python train.py --arch="resnet" --model="image classifier" --dataset="microscope photos of single blood and bone marrow cells" --train_examples=194171 --image_size=48 --crop_scale_min=0.5 --horizontal_flip=true --translate=0.06 --rotation_deg=5 --color_jitter=0.1 --targets=["cell type"] --num_classes=17 --norm="layernorm" --activation="gelu" --depths=[4, 4, 4] --kernel_size=3 --stem="single" --avg_pool_shortcut=true --widths=[64, 128, 256] --loss="binary_cross_entropy" --init="kaiming_normal" --residual_init="none" --optimizer="soap" --beta2=0.99 --lr=0.003 --beta1=0.95 --shampoo_beta=0.95 --eps=1e-08 --precondition_frequency=16 --max_precond_dim=1024 --merge_dims=false --one_sided=false --adamw_lr_other_params=0.0021 --grad_clip=1.0 --steps=9200 --batch_size=128 --epochs=6.1 --lr_schedule="wsd_sqrt" --decay_fraction=0.4 --final_lr_fraction=0 --warmup_steps=1840 --weight_decay=0.07 --adamw_weight_decay_other_params=0.01
Rows from block 9, named by matrix and row number. Rows with one number belong to one channel. Each number is 500 + 25 x the weight over the matrix's rms, rounded and kept within 0 to 999. All counts start at 0. Numbers have three digits each.
# convs0: first 3x3 conv (model.blocks.9.convs.0.weight, 256x256x3x3), inputs 18-35, a 3x3 kernel for each
# convs1: second 3x3 conv (model.blocks.9.convs.1.weight, 256x256x3x3, transposed), outputs 18-35, a 3x3 kernel for each
convs0.147:529509499529489493509500489499509503545544499489489526482520511527502521526476498511500499465487522475508466513527527494497486515491478526510541527485534515511550558543574483504458480461501479506485480474504532476512507497518488492474482520506491480520490475493525485488516483514518523484508487508504498447475459499555498494535477478524518525498484495438491474483544502529522481482478469538531528540527526516511491540551514452448465504526500539520506467529493487521505491522487525493502
convs1.147:478498478490542524507479539453540548432488461512509548488563501510492497511508518505489501470538493491489483477469476541541484510529500454471474493498499468511501490459493517522474503492508533507498475507508511478479446495508502509546486469497568485526514534498500531481502486465490534513526503469512485515501528512506509509489529490491486505504488562457504513525511496487504498498499492519518525556479464494474506493494452495487503493507494502463464533473508525463509485492476529498479
convs0.148:488502502511504515496515477505508504507531508535480492512486505497485486504463553521492500498520488545514481530516500531521468503492529501503521471487472489459476543505486502493487481506463462500502481459522504510505466514535492498495506549487498503524528477480492503535513476486514526501456523482500468500549521503550530485484529480478507490501485489505508525521500495537507478494484499509502479492465475503485496522552502508505486519510480509501525513528481491459478498539498504498528
convs1.148:519473491479475480547500515511475525501526480535492503485474500559456521529501495514536508465521503474519536522498520515513467521514480497484505500506507518542489493471487517502514520485500514514530449559487498468516512498494519507468528531539509472513503506512504519521493512507514509469513543479495499504473487487465508505499472523493476501501494533500489500515545575551569515498463491485528493507526516485527503476434467505506458509535518493449485506488498518514511511497486490538504
convs0.149:492528515539563525506510495533578514522503525540502525512420529511548534482486471518502537513517501478507483489527540500509472496435489491499414507498558517526540489447491510502508441511513511529527502478452507484490557529505499509497519522481504516526529555520488496542484497506444488521519490508544486511477449520477520532476493496512488489504472522522437507512507510481499489496490469508484493484468551501493481496533516528544525534540498485530469507492557467508457557441520571512491
convs1.149:502499483476507473529512527457478458555490504488511567507484484534508484537496488515508510517483523500432483524513521525518488519497453472505510526475489456501504479510488456496498497513483483491543475560542507462484477501515540520502499545495509475484486501495483485481526473476499492562452533462531538487526516482496479508479514480540483492501500501473455496454487485506470531523454561508535539484529444502463489532502532517536481488486473524502502489458484527548495509496527510485495
convs0.150:485528524497484494474497494504471531507520504494497484498495508470441533494518477509515479527519530506526489504503480474510476505486538477506487492493546506504484447478496505497515490534474515525505502514574483502512511516529471443528472488477517473530497508481477518522489511444522548491508504449492496506446451465502473529473484531514453475511500484465480557488466492527476501470518510506508477470516495507538528501505460506468526512528462505499529520478505520522516500505471457516517
convs1.150:485523534516497467473490504505520511559506525485548508502494498525546509489544511499477527477467507474540508473525477519500451477492539478484497484540489507508506494515485497466509523526495553487513519512494519478528531535486483492503510513510474515508530529505493523527511544504475520517524513552509506520478500482505524516476545475461487500490521490477541490500469507495513508497507515462492496491493493514511485495504486493481497533463488463481515519465481494469461530524484464532496
convs0.151:456522503511522517489503539491528501449499566528501505523525478540503479468462496513510492489509457517483484487506487481503514525489490503535497481520467500520461511513465524551504468525497505521498505490482475539513509467518488497480467484534531523502540512487512461482488505461519502502538498500528516516519528510535503529537490475526463499515484480469486508508503487456519471481473536478518532473468510520490508512504496491524485502498519503507492501526503504512506531515512469511510
convs1.151:500479459482482497494504491499515493491493499513456463539505498553472471499506463442478508503481534529494500528486477491470474465483505474467458485474486550478520472464500521522489503487522501514508513512509518522493480492503485476490528516547497494449465489484475471489509483481485489450477505481508499511516573504518505481497519507485490449504490496507512511489445504498496510511505488506473496513481508515529540467562488509469483494503502510482490506492449525432506507531503499498518
convs0.152:469490510551508500505504545489539543495494522447567446498496512454516494461537489529482492495517473490525531484495502477508493502495498523445500519507497499524495538443518505511465541471534500497454518473440542493465508507622490524592449547540517499522495475540485480514499458482537511483545517519501517515501532509453548482502514494502457469598495460519539542482523466481580482474515505513461469520516473498504428500558568489494537497486471463480448514466510482474480535465481525538520
convs1.152:497529538461504496491475502481490464557510507529549550514459537492501471495524520530548495510509504471534475488494499456506497485507491487503497455459441502534509456487527493514504500455469490512469530469476490506514510509500530502518473523512490474475510427492502502517466505468538455531494536497523500536470507534488485483496483504493489525489468511502508489501534480463466490499515512461525494530484498474482506490495494491505490485450485471465520495508509505513505504539507495510487
convs0.153:487521499505531473476479466523541489531515507522514503511500500502501515496522500468546544497510483502505528503530475464513488482493493539467448491482462469479535529533487534459545491531494494494526485433469507511487503486497520486438546454484518511495497525468490522496491552467569523555540480522531482493475508505507511521522484543458509477468496479522516483516497497504520557487498459491516511496520524504492512522521487506522497473549504500496512471504521445517477512446517494510516
convs1.153:510532496492510474476492537497519498501491503550475509543464511513538507569443541487484538480471447506475500511520488438508518538472456479525516510484493476498524494548475465473520507541465507517529513454477460485524489491504477514465476471511489503544501528494578498436499509482531494496485484493465495508491487525480519481478459538511452486508516514449516494512481458542493554495516522523459474498480475501507529507455533476551483501528492527454540512534481465511490510517470487502505
convs0.154:498500494487485471511517487510526520497448463489523480497493490524470494530502508548525504485439469499505507504470493448490493494510537521518510509525489531488521505528522517567515517514523493510498498501511540519523489492480498502468498515467518486500492471462490460491496487489480480485530520498531472514490486515479519513502501481518508514479549522525511500480511498498489470467483491471481511509539571500488504479498503503520495502488497500502500504523498536512498503509501541493514
convs1.154:532486468504537517506448514502499497501519505508469481481475489506481489490484474517502478522493483498511492504489537476508493504514483481513500495516519507468509471462496513448477515464503470472492499502508449478498511474494485522514557531454466501500503486524501466470500463456469490533478478506492514533473520509518484497509525500539509472503495510489438468500468505538535505577476469454549513510476478504508509535496504513507501523541476491483507548574509513508482484512488518494480
convs0.155:514514482481526503480517509502538519531502499483503472499469540494552485533497451507502517499474521469539525460508481530563528484515556487458492495445526480489523483455441462545506536483543515467473506508527502495540483493496509488517485533561485480534482523456533495512518525469492523511493467468521545522492528452500536495473497492482493477473566541486451520479477494512464517479482470492506508466481510525495512483529472471482540495483524496464499485535507479528502505506517486499506
convs1.155:462503492501487550506472478493506503473487484473486489543503473491520491512435519503476482478471465545486520499522532462474512482544502509538502514519487494498523480467487528482514496535488544489505492540519457467441498526480530514507518489485486515490530504506525502492552525490541511445521507475509485482545544537485498501520521489529500523525480509508509517467503454561508490491499474475516489496485469504489523542544545527483505499491460509553509494469530488507509484510546496517507
convs0.156:507500528544537483494497506561503449500514541516500504476512541519482470492495489483492520507482476531435462493525502516505502535524453492479484504502494516525550490503526483453528502499518495475528458476494495470515529536474469518486483473515511512462539463493521498488440470472518445524494456509479500489525481560464540502501533456487497486463506508540486466488483559498502554468501498520488477451554533498480500459532473484522452496505504479471490509494500465511524521535523486483532
convs1.156:478465528454502477504452418496536460511465460515494496474466467556513501558516573512505507469494494517470530503483517526514466484484555490523496497475495500495508496460493473498486504505495521486483476548527545526484530476502509488510481470488543496550507563544500570513533459559452509491536509523514496502469442454499470503464550457496494491458512533497491496448484500538524584505439510481488481522464506499504519505487513484496489481516457524477478465477511477508459489485496469508483
convs0.157:500486531482467517474500487512475519483492507498480486473492510496507516521512527505534520557537510498516519442516466542511496466495507488504493510538533488514484526478478511484495498494510493491496509486507507518482498493523546500486518530476483533538496507513494509512502483525497488513504526520491504517461482504474471488532465491487509467480512476506501537501506493482480490502502525553502503460533514536508495502505512465507453508486476490519501497494515550536512517514512503504513
convs1.157:490464497507507502493523493499486464503497512514515510477481502517464474500514490489475513509491511516555546488502502512484464506509552506501525501510472476522537501517462467502505499517506540492486524481509468485495557539489502510474493473489519502523505490448477516499500503512482478501460508526473477488497504521484492470498517470499502474502518509519481489459464501517511459504524534539492509516511512499499541470512507472506485501478527515513502508484504462511524529534487472499508
convs0.158:502556506492471528495508469511499488470497533554504537503515489465514504551503524483498481474473484501483496477474491500509513506500487462496531542502518478480493497509442468503509524489536524500488492542495480501445518483492522499485489475474489464508501471499479466529516499534490494479495454503506492544468486547515463473490500494467540439498466520512461513481526551502512457499522484513542523538509485487504539482523505543487490486553483500547480488517551493502514503517516522535539
convs1.158:517449493489526483502509465510509462490524491491520488517502472502498532470535531492496501537465493536510513511507446437483496530490550551554536545443467460516489474504503538522507475491507471491488515452466490472499483498535507448470446523486465486526507534470482513500502428566537517485489498511494506460547518519498489499478539515523504494505525482555453487426527493567534537514505495486502495493529500493508464514463527494528486452518510570465484487456485447510508526490502510488512
convs0.159:528514514496493517500523495509529482513498496543475525536486467489520506488500490521518515470505494516481484516474525484434498497495449502538500560455487485508501528466483473461518470510509528521516496509493508578508499534512488533497500556508519509505507478468523461462504501503531506499528508537463502528503444507449478491487477497494498580487489511442493473569445556474460536514501525511492496487503574500515499485520484503520508473521497514502482510494511474512501525429498476543500
convs1.159:505525491507524521516537494501506511519429517493476473500520487456520522485497460506495523499464493518468455488469479522486501503489484500543519485517472512459524473526473480500493483542544481518519480518549502495472497482478522501473506516466493505458490499481482514539533454522533459503476526528484511496507521506518505496492497509457507523474516502502520485503489490511443480505478503538505455556469513519477488490522495497522523470505541519525520566476507523475507499536459510521514
convs0.160:475518514483474476521510499484502524524506514463477483528542454541517502508503526463479510477462459482497464529476488505483469502522511535537508502525474500495499553486474499473546521522476530481480518520461425503502519477470545483489535548487493481534495475506478483477536455511434492500475472558502511500517508455497483481492494465496524492489537493496494508509534497480477484512513458520473497525435485484507487510449473539484494516484523497486464482474480488511510498476485516476525
convs1.160:464474509499540516505500511521506473487522493481492496460510493498486503520454490478505495453519473501572472527469500476510513499479489496502470517501496510550518492486522534530503531547466490538542467482480527497516512515511523511502463519477514466509491481505479511495463504480499479506486485540499484501471493509509498498499502479492483501488500530507487495515506474516482512486526537483562501478500581507484465496484483464479468522513479532492523488536484505548524493502514489504488
convs0.161:474487490507510521503505491506519475517479512480505491525505502490517517522479527481457471476485495527494530536568521492545502501499532479530486555513528521490474521497513471491506444482481528494496495495499500474506480506523483461449493483484493503508467519519507496517475472461506479509498485537502513503467488531498482472531511495472458446487498483514503512506472486488491519548479533505521503501485513473489525477495499503472432479495492506512513477552538496547499460472499493499497
convs1.161:494516538512525524498491510494512505496520468504515515541504525531500487435505485463527497483515477501516521518513516479523525531462512491514506517518508517491472512514492523529506468461519478507518479503546483485511501485523454546498503487487524507520449502503447515496482542482487532517544433471549525492503507532470450496508520520497510504501511503484487504474538463554481497467475505481504499528544479493522497486465465476482499537488503445452516517463535528516507504521510475509536
convs0.162:521519495540488446464460483549484475519503546550517486488483497506512486470512559522487492512490514472450527503506515513480516496520496527471500510539504504523472480532461509524529527479518474453493491494492490524520491488523473484483527469475524478499468500496508454497472503466478551501488525523512547535481513492454474497486518477499488491508512504524473509495449535514450471465541505502562548475491470553501491500518525523489478514486501521539477484531478554472464522486519522489479
convs1.162:525487500493479525490507501524514494487543501457490533452507511487472490478495484520515492516520511487507498493500512486507501496518468488504503462446522500450476483504499527552549496483488516483473491534499498520512489457493510473493510486528491464501473512499525479527459520494505481536473465458485524533496520520491491495515500454492535508517493506505507471498495484501494452511459461511531510478507449509511493483469525501502526539481545530508499442558528485514496470542463485491540
convs0.163:544503529491476501483485470490500513491533501448462480480464473505508527464514521477483466484464451488506478513513466507490495519476514500495493461490471511489442485510495518495515515466457500490515518548514542525504525512498511482524529478497461545475538528479479469517514530497448521494513507543506515508478508488488532486519512521482473551517503494524477506534513509513466459529487471505475543470524520523510558487489553516476448505522512469452487531500506490508491530474480487541487
convs1.163:492505503529509469464484483494506529520494499516512520494525483506487506544476500483531488510442485511502472470517561514500510503535440508482515484487480480503499496485506508475494498474492507458475438479475485503479479517520491500501486500524543506499512491520556513478519520536498537512502514526512497505506538461455491468520462485502502499495482522467475515513503472517497474474524465498489517477461502485447512500489486515536501507512461479510506518514533468465531527497475466504514
convs0.164:433481444496502499509465483523507527494541524523495472488476475501483463506492487504512498480489479486510518493519453489505514462483573471556529473545512489550452474488491471457492511510452467529515503545607512577496544517502508495496503535558500512495504556500483523490507476492490513494524517480537494528465470592508515500494528464504535505492519486482487469540459483518468540470529497485520481490491540479480481489513499467506550507522499495528494468519552496493521512525501489514507
convs1.164:520554524517560560530540536495519485457469532518543509556422483552480474441511527494498462413538522568457474506502522491459550452485495465479484530524540511468536516504532507555492472540450503465531529507461501491503510508522480506507460487509545484520526496512504498503536491527474502518556547477532495512505496511493480479518512520508510510509506522502441489542503550497455477483480507488507496512489492553565505514525477442494481473472511505486525485502468501511534497497490498462508
convs0.165:518538460516532541510507548456535534508509521539495524473472476495473493453493484490520509509467514488477522525535490470485505475521507479541508476527465521511517516491471491513543500504505529530540533509491504452501471465512491542499494462523546473498494470522527534454481466502516510489457485493511549500495506496525541436518521424479552451504549478521478490573496535477518545467488511456475475463540504511481480499496543490506500496472487518533521498486501500491496520483520468505501
convs1.165:508516476515486553481474503493478448491508481506504536493499522472522470493535486510491488480522515515489498516514505471498511494474532469469484477455500523537514488519528516569533466516484459533504552512494500462492501494511522502503491506498518515495496510499513484498508537498494452503512545504505533528552530561483516493500540538480548526504564501498553534486476475518464488493481493524518524491491510509468494531500514519470496478528481537479527510504485482462477493483504494531506
convs0.166:528500470483513512504504502521470525484539498531462507481489507511470462505546464493442498503467465517511516485503483508511523484496472514517471473477521492509481501513508491458509503564485502458488514524463523486454506509503513506443511504487505500476541505500493501487492488490521460461485507488469587492517539470497469473498513502519521535520506541495502494523476511505544452492544484512513482475490560478482506436457513482498510533514481485499511516518500563470512461447497512518487
convs1.166:487515498486473478497525521494548471515500506463542488512442475544492511500454491517509553499492464512516488514513514475524515517537501497496525508543468502453520475501533463510495497500500533499501509484480477550527496512498487528485477488524513457560507480449506461488504496470467473532505449518462505523480468517523466484494484523533539480508499527512490482456530520485501473481522534530540469518441486490542514504487530525505531477494540478497502502528497461492513503486537468518517
convs0.167:508559515485481521494517502509515505504515510464489484491509487478507504483477521500487507535511499475518505501485490516466513522537508477484483488498509475483501494511521520480503497503483508510490503506591548511506501502510494501514500505494498512493530543530517532477474461513494489501499445477504480477509500481521511518536528498492524544517500469479482496478512504494509517502483518497492471508486490467499511502501477510534529527488515502515477492476450507500503518502522487478499
convs1.167:482462469491501474496484464505481499494508482499456485469505490465497496536447493497521507495505497491501504499564495492510505543522512547471489453469470496496469469531487487478475530475491498514501468509528534556498517484478499442499495507494485471505516510507499473493524517577494503502515490477502506523490517519517499508512531495492493508464491508468522506527523477522497493510526510528534497466495492493504520525492505487525492461512499515475493501515501545475503462474481480506512
convs0.168:467483507509470499505496503483480564491567500523500506493513492482504461507487519497540500494517516473512477481455497485462449495450509511541523493510499480434500518522512479464528502511456493478497506477522478494510522513439545472536520502481480495485494478505492518467519520497496501497504506531441499486471471494473464505502548486519496512513466504484471510472467536471479522510490469470467479516522466483560462544488506520533446527515507566531526490521532462482485509487515509545482
convs1.168:507460510493485482486512533501508520506478466467511529483511517500494488503450474497569527493536538528501516510510489474504497517469490475442529455531508492469525480546503458542510472559511505459527502525464498486477495470493482502513496471499504501503464528477527490497491486477408482526552448488510533493529457488467499475501504460508482457503514507549511497491505531470534460474493506543474493479533523495540478509544493503480480513483487539555460484540470495479536491504487480545510
convs0.169:507479509509514440477479522481469525496509530453500509522536475499520488443585531488504491440522518472516483512526503487487496492456506510466525447534475520486461483474516491452483493501485486461528490520534500516518505528516505523495499509503528484499582460496518489516470515496457489527546474505497504479467504483482514541492505535470484497518479509495516541448476500492480482531517484464552532438490506521521499464491498507499528512536537494477478519473529514496512512479541463490539
convs1.169:541523498552553521522529503512490523509543481460502513495471462452515537580527499501485497520505489462519466502481511461524514513496505510473498520484510505497485505461539497468505489538484504527511473473466492511509503448512491499481476501501469560539559500479521500510437517472545511499499477496513476466509486488486495482526462465481448501508495508472484502468499494483494491502434471486460486505503551502481484498483507488514497491472493455494517544516446530490479480477496489489492
convs0.170:520556493471475531495492537499511532489492435489472510510535486507475524481502548512519516482497480484522483487485477455467552532497493540511439459494518507465544535505523462512450474495481530479545515442528482500491522426504458515470470507497511532473465505466504545506490477482538500498480478524435517509547541467495473497475515453485465511541498507500469454459474493486493481495482488496505571503486462499507483483511472523513497489511528484515482493471530472501477505552509498485479
convs1.170:502470448492523504509528467507498479503475455530501507434496467485552472528507496519477535481451518556494448490515496527520526499502509476484503460480489524539526494469506478490517491492483456508514534452503520488485474528523494484530480495531482543515495469512555517428489488521505504476506472492516482498501492492486500516520476495521458477483516482527501517490412473471548557482488497476484489499525499496526526513471499549515508520507491560522529526523514502516554482509554492483479
convs0.171:484485511478489523506505482541506506514511521479494479469455507535541508483519482509486510477481497471511484535490502480493516481487506474489549474513493495530494470490499528511502512473486497524546540514541511515505518476520527513514490499486464502487526528471500527497506522536475514501497473490485506523516522496524512503465548509481551533497515522519502508528526540489506525499502491460498507507526516484448502480463502491510520508516521483511499468497508533496511452462522491480488
convs1.171:499465492519525528512512512486492538481481493506507515524499512461440452551509511540492512507531488533496499480494504475464469523511558525512508504491488508499503518543497459523481498511513470541498485501474504461504496486500527517512481497551451495485491525512536505477482487494523499468528465477494479517500467503491472481500505480516524498482541470463501492503524460513492533517525487515473508492487486526485484534462480489473496531541509482509498464475509535507468485515544501484480
convs0.172:547543449510476546504484521482496529540478536508499513481514461467525534532496523468493455522501469453475470521482545454518475539485509514536496512545520515501442520531518448480449507487511484471466523535471520497563492524537487445459518479479483512526507466492473520515531512502497458449520490516487512468529535490535512533520503433484557492479469479471518469512482484510508530461512477499526468519514488499524459496454441524499513488492543531500489512527527501474453560510528489514496
convs1.172:537566515529508509533518474459447499447482476520565512505477493473498495478478499540543497515479499550484529486507501509500505493521501515479467469495499537527490530518510496455499488515491515519490485498534477504499493474485522491490530484497510531518521531480470510450510532499463529473525483505477531563469489511493485477494496454512557498512512477510480491508503460516490496503518486479487493468500494515494479492494471454486522489471503452480447527491529487462515514538499502487495
convs0.173:506492473507498496503481483512503490547524502498512515511518540490516460497467505511489487553484510512537511474510529519517504514483497526529507484460537512479521480456450483501483514468520527539480493486489506511495511458449544492497509516484479477515493460504480508495499485520484471470457515514493513556461497489498499488509497501466491486481484520524509521518488490519513447462534525510454521496500510438510549470451537528477477507538531467541479501489488508545516475507460521538533
convs1.173:498477512470500476502512479495486504495492499512495487470477489540505473457460515456506506530487501459543510507529483461463471484492467499502501538567537489525515509519469536490498511506496518491488529497574526506519525494509492490518494547497515506441490479483523524515504476519498518482481522469516530511512526510484499511504479491513471488482454484500491460481490489510463510499528528509452513436494487490503508511460502538500480479492525531490504519493451498524500496508516564505499
convs0.174:491470475464489514520526510528474499484464511533484504485556442507480498525484552530489518503445480554482470486506513502497518484519502504498464527507497462495528487522517461498540511524496528514522504461504541450477494424493464448483465459489545500497511539465434517513535501514505530475527476515486467481479511534504570548389547517480431487503481498507490473476483453465531488485556437518541529448448528467520499539530500531468513493490505468502493497483503490537448495514540543455468
convs1.174:477506525478519527478541470472512545495523484463451496466499486479502478518445482505499509489486484468452490453541525524506537500516512466497535482481487512529550500572450449508515524506512483487502464499483507500514484477465458503501489482488513503509518476457495504539508469497515504500506514482526502529470459505480488478496524489524481487492503479488486495503497466503512600497425543472537474515540488519497514519531477491512502528500530504564520491494494525469511549500472422506530
convs0.175:531483490486486491505487524514526470494517545535482515505493489517481496494488503511517525496520540487518476493492488473465480502476498480492529516523506455493516504472513455476478478517493535500535478521483470478457501516515505519510494520542508506495482489537468525487529477523528478499480508490531507542495496517477457523515498524527488503472508503505479474494497479499539510533516478480501508501506468512527524477509510444509502517526457513516480492521514476506472500519502498485453
convs1.175:470479485504509506529517491499521524466546490503473455509491516503537519499466521499523504480479519475497495511470525498486500520484503504515522478431465512474485516495496508509531510490485479502482493527490490515504499498478489520476481485505451480480491500471510487508497502492499536526549485499500538503535506548484522508493487505468524484470525501540496512495493533454488440504529501511510460482491484496508501512472482512516482490513545504463509466483516530496503470481478486527533
convs0.176:487487553486515533481503460492490487477501472500508472510453514497461492510535491508504457516507483517549465506521475521512485508461565468519509490494518484506490465471489475511542508485492510466456487462478523479474498468500448526543501506510480502529495529490522486547488530482472495503481518507547511501565511487524519523583485521539491494502512471474532498455543464508529464498550499507471538520487506477508536515553522523522465513483497461514485494491446533456473521496492484493536
convs1.176:519515511500499480460483502498486526507508530546493515506495501483521496491539551470512536496477489548515487535549507546469510469490490458502483469468453526462502495494508507492471499483510519495507471480476500550514506486502482455555515508530472538471474501497453488477487471498492518457507511486501511509489502475545499501485498478484492514499502544437436483546539483541538419474460468491464483556548484523485529500454517465523512485501493525513589495437536512474523520482484466500488
convs0.177:488477527511532514420485475490494486519461553500519493499441558463526445494471522503466499513502496486530515496526504461519495556478523502496497500547499489547498506506508494488489518486502528496530509498491515486522484489503511529469508474535497542528494497492497482485507498527527505502507503459528535531485512469474509465476502493486518493504509496523513503474517482493502508534486484471507486480518503495493494512492510487515519504530490536502504480528539440492473507462522493485504
convs1.177:506493529512508501477466519516473540489547527479475497481514500501511502520501505502504458497484506532469466479480495520471495528501511527539486523493470493488533516460503510554464477467463491511478501501496480495540477483483495529491480506456485496510523476519495498509472485495532511480468499518504485499522508536497492493484510523478510542456503529513478521496446486522481524529490500480499513470513432494462498519534497475511514496469503519503480481476523516525498504514474512543497
convs0.178:488494500525426464531546491478508493491521499498492524484532503530451522504436485479502506494510509519464475487498540484479473499493497488495501479533466497455520499467512517533478488478516476484475568532460519565511496535503523489544507546490485525487482501494518495528507495501478440516459494495530509494529491511493524530399597538492478587534497496519505502509514520473524530499479489461540520441487557457525508526526474459516536494530516482494494474493470500498501502500490499461510
convs1.178:492478473521511477527497479526539474473513510525492491448508518533512498555510499481482501543472488501515481490478505517503488511536481519499484480483483512504522463490514490524515540536497484499543543537518517554521509514487503505497513473519491551498528501477496486501487497506490509478463552469502517517458482517513494488521509501515499498461485506532531477522513526465552491496518468477492421483477535533490522524521485483527507519506507562501484495486478481517489496489496487473503
convs0.179:477508527502497486495427477510543500505494520514459509495489508486483509482498490517509467508509516500508479513486494546470473519470486503521497522525509528503499496516494519520490509456472536475498508488482457493507494517512527489483485514515510483476490517482497516508506520488484478525497510513457498486477526473485489499569498507491501564497512520513525503506513498520451498468508495490485451515482497513493531489494492512494454536534470502535486487492512519511487491438504517542510
convs1.179:525476449508483500469532490547500504462498475524468468478472503443524456531490548525457489512512512479514450495478516474507535498506505481512542512521521482491498526516494522542535491513485555524475536526459486476462472497501489469473515469531494510483461503475473540524485457496479540517457452551492508490537520486500477472494522497493460503532479431472465467459496496517485522471467502535488466482498559477496496465488503476517517501519472460525469509528441460494521516473518468501533
convs0.180:523507531494495452515468504492490499481494473523476430505508444470503562499515526526482527487512508527466449531473475450492432497498503459509507511486476551488498532511570518491485476483490497504507517530519530481506479537540521478481526461453526507549479502492480509515507494466526540498498537524500479508510472521474491477475497524485484544517455480526548467527530500514479513503469493490486453524521569511453490487453504498474493543510523472485496496466486473445469525519497491474536
convs1.180:487521489540531488503461524463481481481436493545485493510473510475473494500513517518487473466537508488547481510465517509486555526527524494478511496553479505505529498545498496496544484503467484524438488494538474476482490497543473524526484507503482489491455504572515540465510511484510468499510562495452487505505499462506490485509450470538480490505467495526467447515494595470506545475467484466538541567480480521517495494525508533502498490466533465502441463459487503512481468514514520479486
convs0.181:491473542497462515493496515510495515515561467546492510495523487498512417489473520495477531507515485524528508490515499498526518480477480508465462513533528486518504517471510509504506493524531492511559561537506529524538492503475521479508468547535526564485516474505491519495494524509550512512506506479539538457521541540452518511500526460547541494465607537509513481443508515501494490479491492519483461462495544503480488460484496506508486480476484479561494507495507518492523504528467542487524
convs1.181:477520491495485525487492480532493510489494437486475525488511495495518514531471515495503475503492486450455501490497494482495565510512511470487510512529526511517519531498482497481501487512503521521549558548512530530508499503501515471473518500499543519492526547526508501461513498515514508538506531466515508485492471502486478458533484481495485492498507520479474495467479485515492479533494531540494471464485464496500493534502522510531502494524475503535508529522517478498509525505506496523503
convs0.182:492464464521547496517502535501503564500500498477515477519514508443501485485480453477527539496486515510506528522488520520493519494463507442488479457481483499510505469447484481496505501494458478519498512499474473501493486486508502497499491493483511504492518510469468512483520455506497511490478514506467492446498491468473518484517439497470544488505493493500512483488498516513456484492507487488490491535510463524504501494513491470509507479501489524481459520495542510492457478495516498498485
convs1.182:534510455481484515494500544472479509461511505491505489550510495510450563508481507505504487477463497473480493494483513473462469509472508492450508498524507532530480530480492554520479486524485494507503516486516517493475514518492513504501516507532526532506541479510508495480521473502496447502502466489526468506441485515493529538488501492516490506490471441456517481490533525506476481494484490480492545501493516505484491524530508499500509475509478464503535503508513505480505504474510457500509
convs0.183:503537482494538498502525485484529489497492518510548483459478491504539486582509493494507495485483485506499506521517467501527495519476494515483495540514477513512477539502485523476482491487492525484475487505520531492482484512516491523554497485508467504480538496517491511503497519548485523501523557502434531509490531530520513526486532485514537489495468499488513460552566504496477487509500496496485467487502501481528517524509488527509499483497507532495512479511531496466494478509532490476533
convs1.183:470480521510528526503498542511479486484476451494492497462464475524508459527488470498507500480494470451498543488523506497525489483487505522448509514526515502495511476483531502497501495502483502503497503486492512476509492491521513518477502510506515481528527533487490513508495540515508507504540526478514499467526459473483468490526479491512454476509493558484501485512478460486511495508475487502501508473526528503487528506483532497499504510516471460485510475493521489498527500515515520516474
convs0.184:506500525487540525504491505534508477482463506494476502518495494526494526466510532511502505512507521446483459521499471466502438593521552528458481498543415501483571498504528474563500538549487481555503524465520511434515507482475530544460571503510507494484495505539509525485507501440484537531446469531514497500496513518493520516529490549477448499516478475481480531519471491434520501491522507515475537462464494505515475410501509513474477501492571502542450500481519489535515472502458529445499
convs1.184:518512491546515518532466493478540526503507543521491488478475440503528493427514515505485501480484498556469462480447536484452517476520470498529482522534508463487522505514565494522498525562516505489498470559534496533503488510525489521521454476496483511509460476519467547552510459481480497463481480463498506473511480521483495506482488504470526495495479522474445461523503553526557535491515528512489510528482473484512509503512511496484497459525458503477501517508475545468495519540493484514484
convs0.185:476477487473503524522499492507490499508480478514491508458511502522509473517488511489501484500491491484498506502515510458476455505481535526485461507491494497470487483516522470489545498514518500484517504523501499501529483469528497497483505500516519495499505469505510507482461486491497456535489513501471491519510487507524522468491484509496497486503503506508523494486477497493520490497512497507508466505477482505493513467526462466508501468492497523501493531511523508512523498477489497493493
convs1.185:524482510511491490485525526520508471466490472499502517520509522497504482485525526467445542520477507497507494522515525517540544534542500485497517483517500497507508469480501514535512497495495484491466500506509486520519536596558461485508478467527507522519553528482482542496503462519489521526526504493537489510487518532518505508489507502509510503492473530510503528513502523483476483445481500496498462504505549500478502498492491501494468504535504494491479508516515482479472474499522472510492
convs0.186:495501477489500475541489522510474543459529446510463510483502509486519499499465493473522473462518493520515513489537502474540500517501500464541494507456494510495570490506517515497529536530492496487479487511500477510469501489512511475478491487503480464488464479503497494535492483516534506480500484514511483520520490515507493493510554490492522472505490506484516487477452510483504482545500467498485498495486550476467468500494490496515504522507509469494489494487456505494489446503490500508502
convs1.186:470537471479489501471489477466515513533488478485511469500515505432488505516512463506493468507525480506488511510537521473472546477482493471535508576563500473458523466487507457528480458511512541514451482478464474557492496516499513514481493526514463481530482510503509517492530543456503512485444504489520514499510511490493500484444507480498479479497459525506513520475462443527449574557513516518474455469459493485523500523482496482519477470535470492488514490535500490548510528499510476491462
convs0.187:549498519474533522483484508517511513501461502457519505482502543484506476545499477499504505505542470504502464536493469513535442534482488509478503488428461461476506529540442526491488494531490518481503553507522523473477480532498477552519512518501508520499520513510472515507496465513469519494532516515498498455488482497534444492513493523488500515488467502464509511490532460478484503479483543541504456464502501503458450511483513477513497442530517513497453464502544501486516470505504476479497
convs1.187:478515480498444516476509485545514488432503486498462498487494495442500506499479462514506539494528563498458504523479489490481533485506479530538497484505479521494478478478513484514556479510477480470472518472518500500514483468531488488527506482496521472492511516481506501465503545529523488499508515520497494457467468501502465511489494476476480489470476489502475489530521497509500516510454493503514526503505523524521484491505464515464505451481534518485503433501516487538475459527505513513541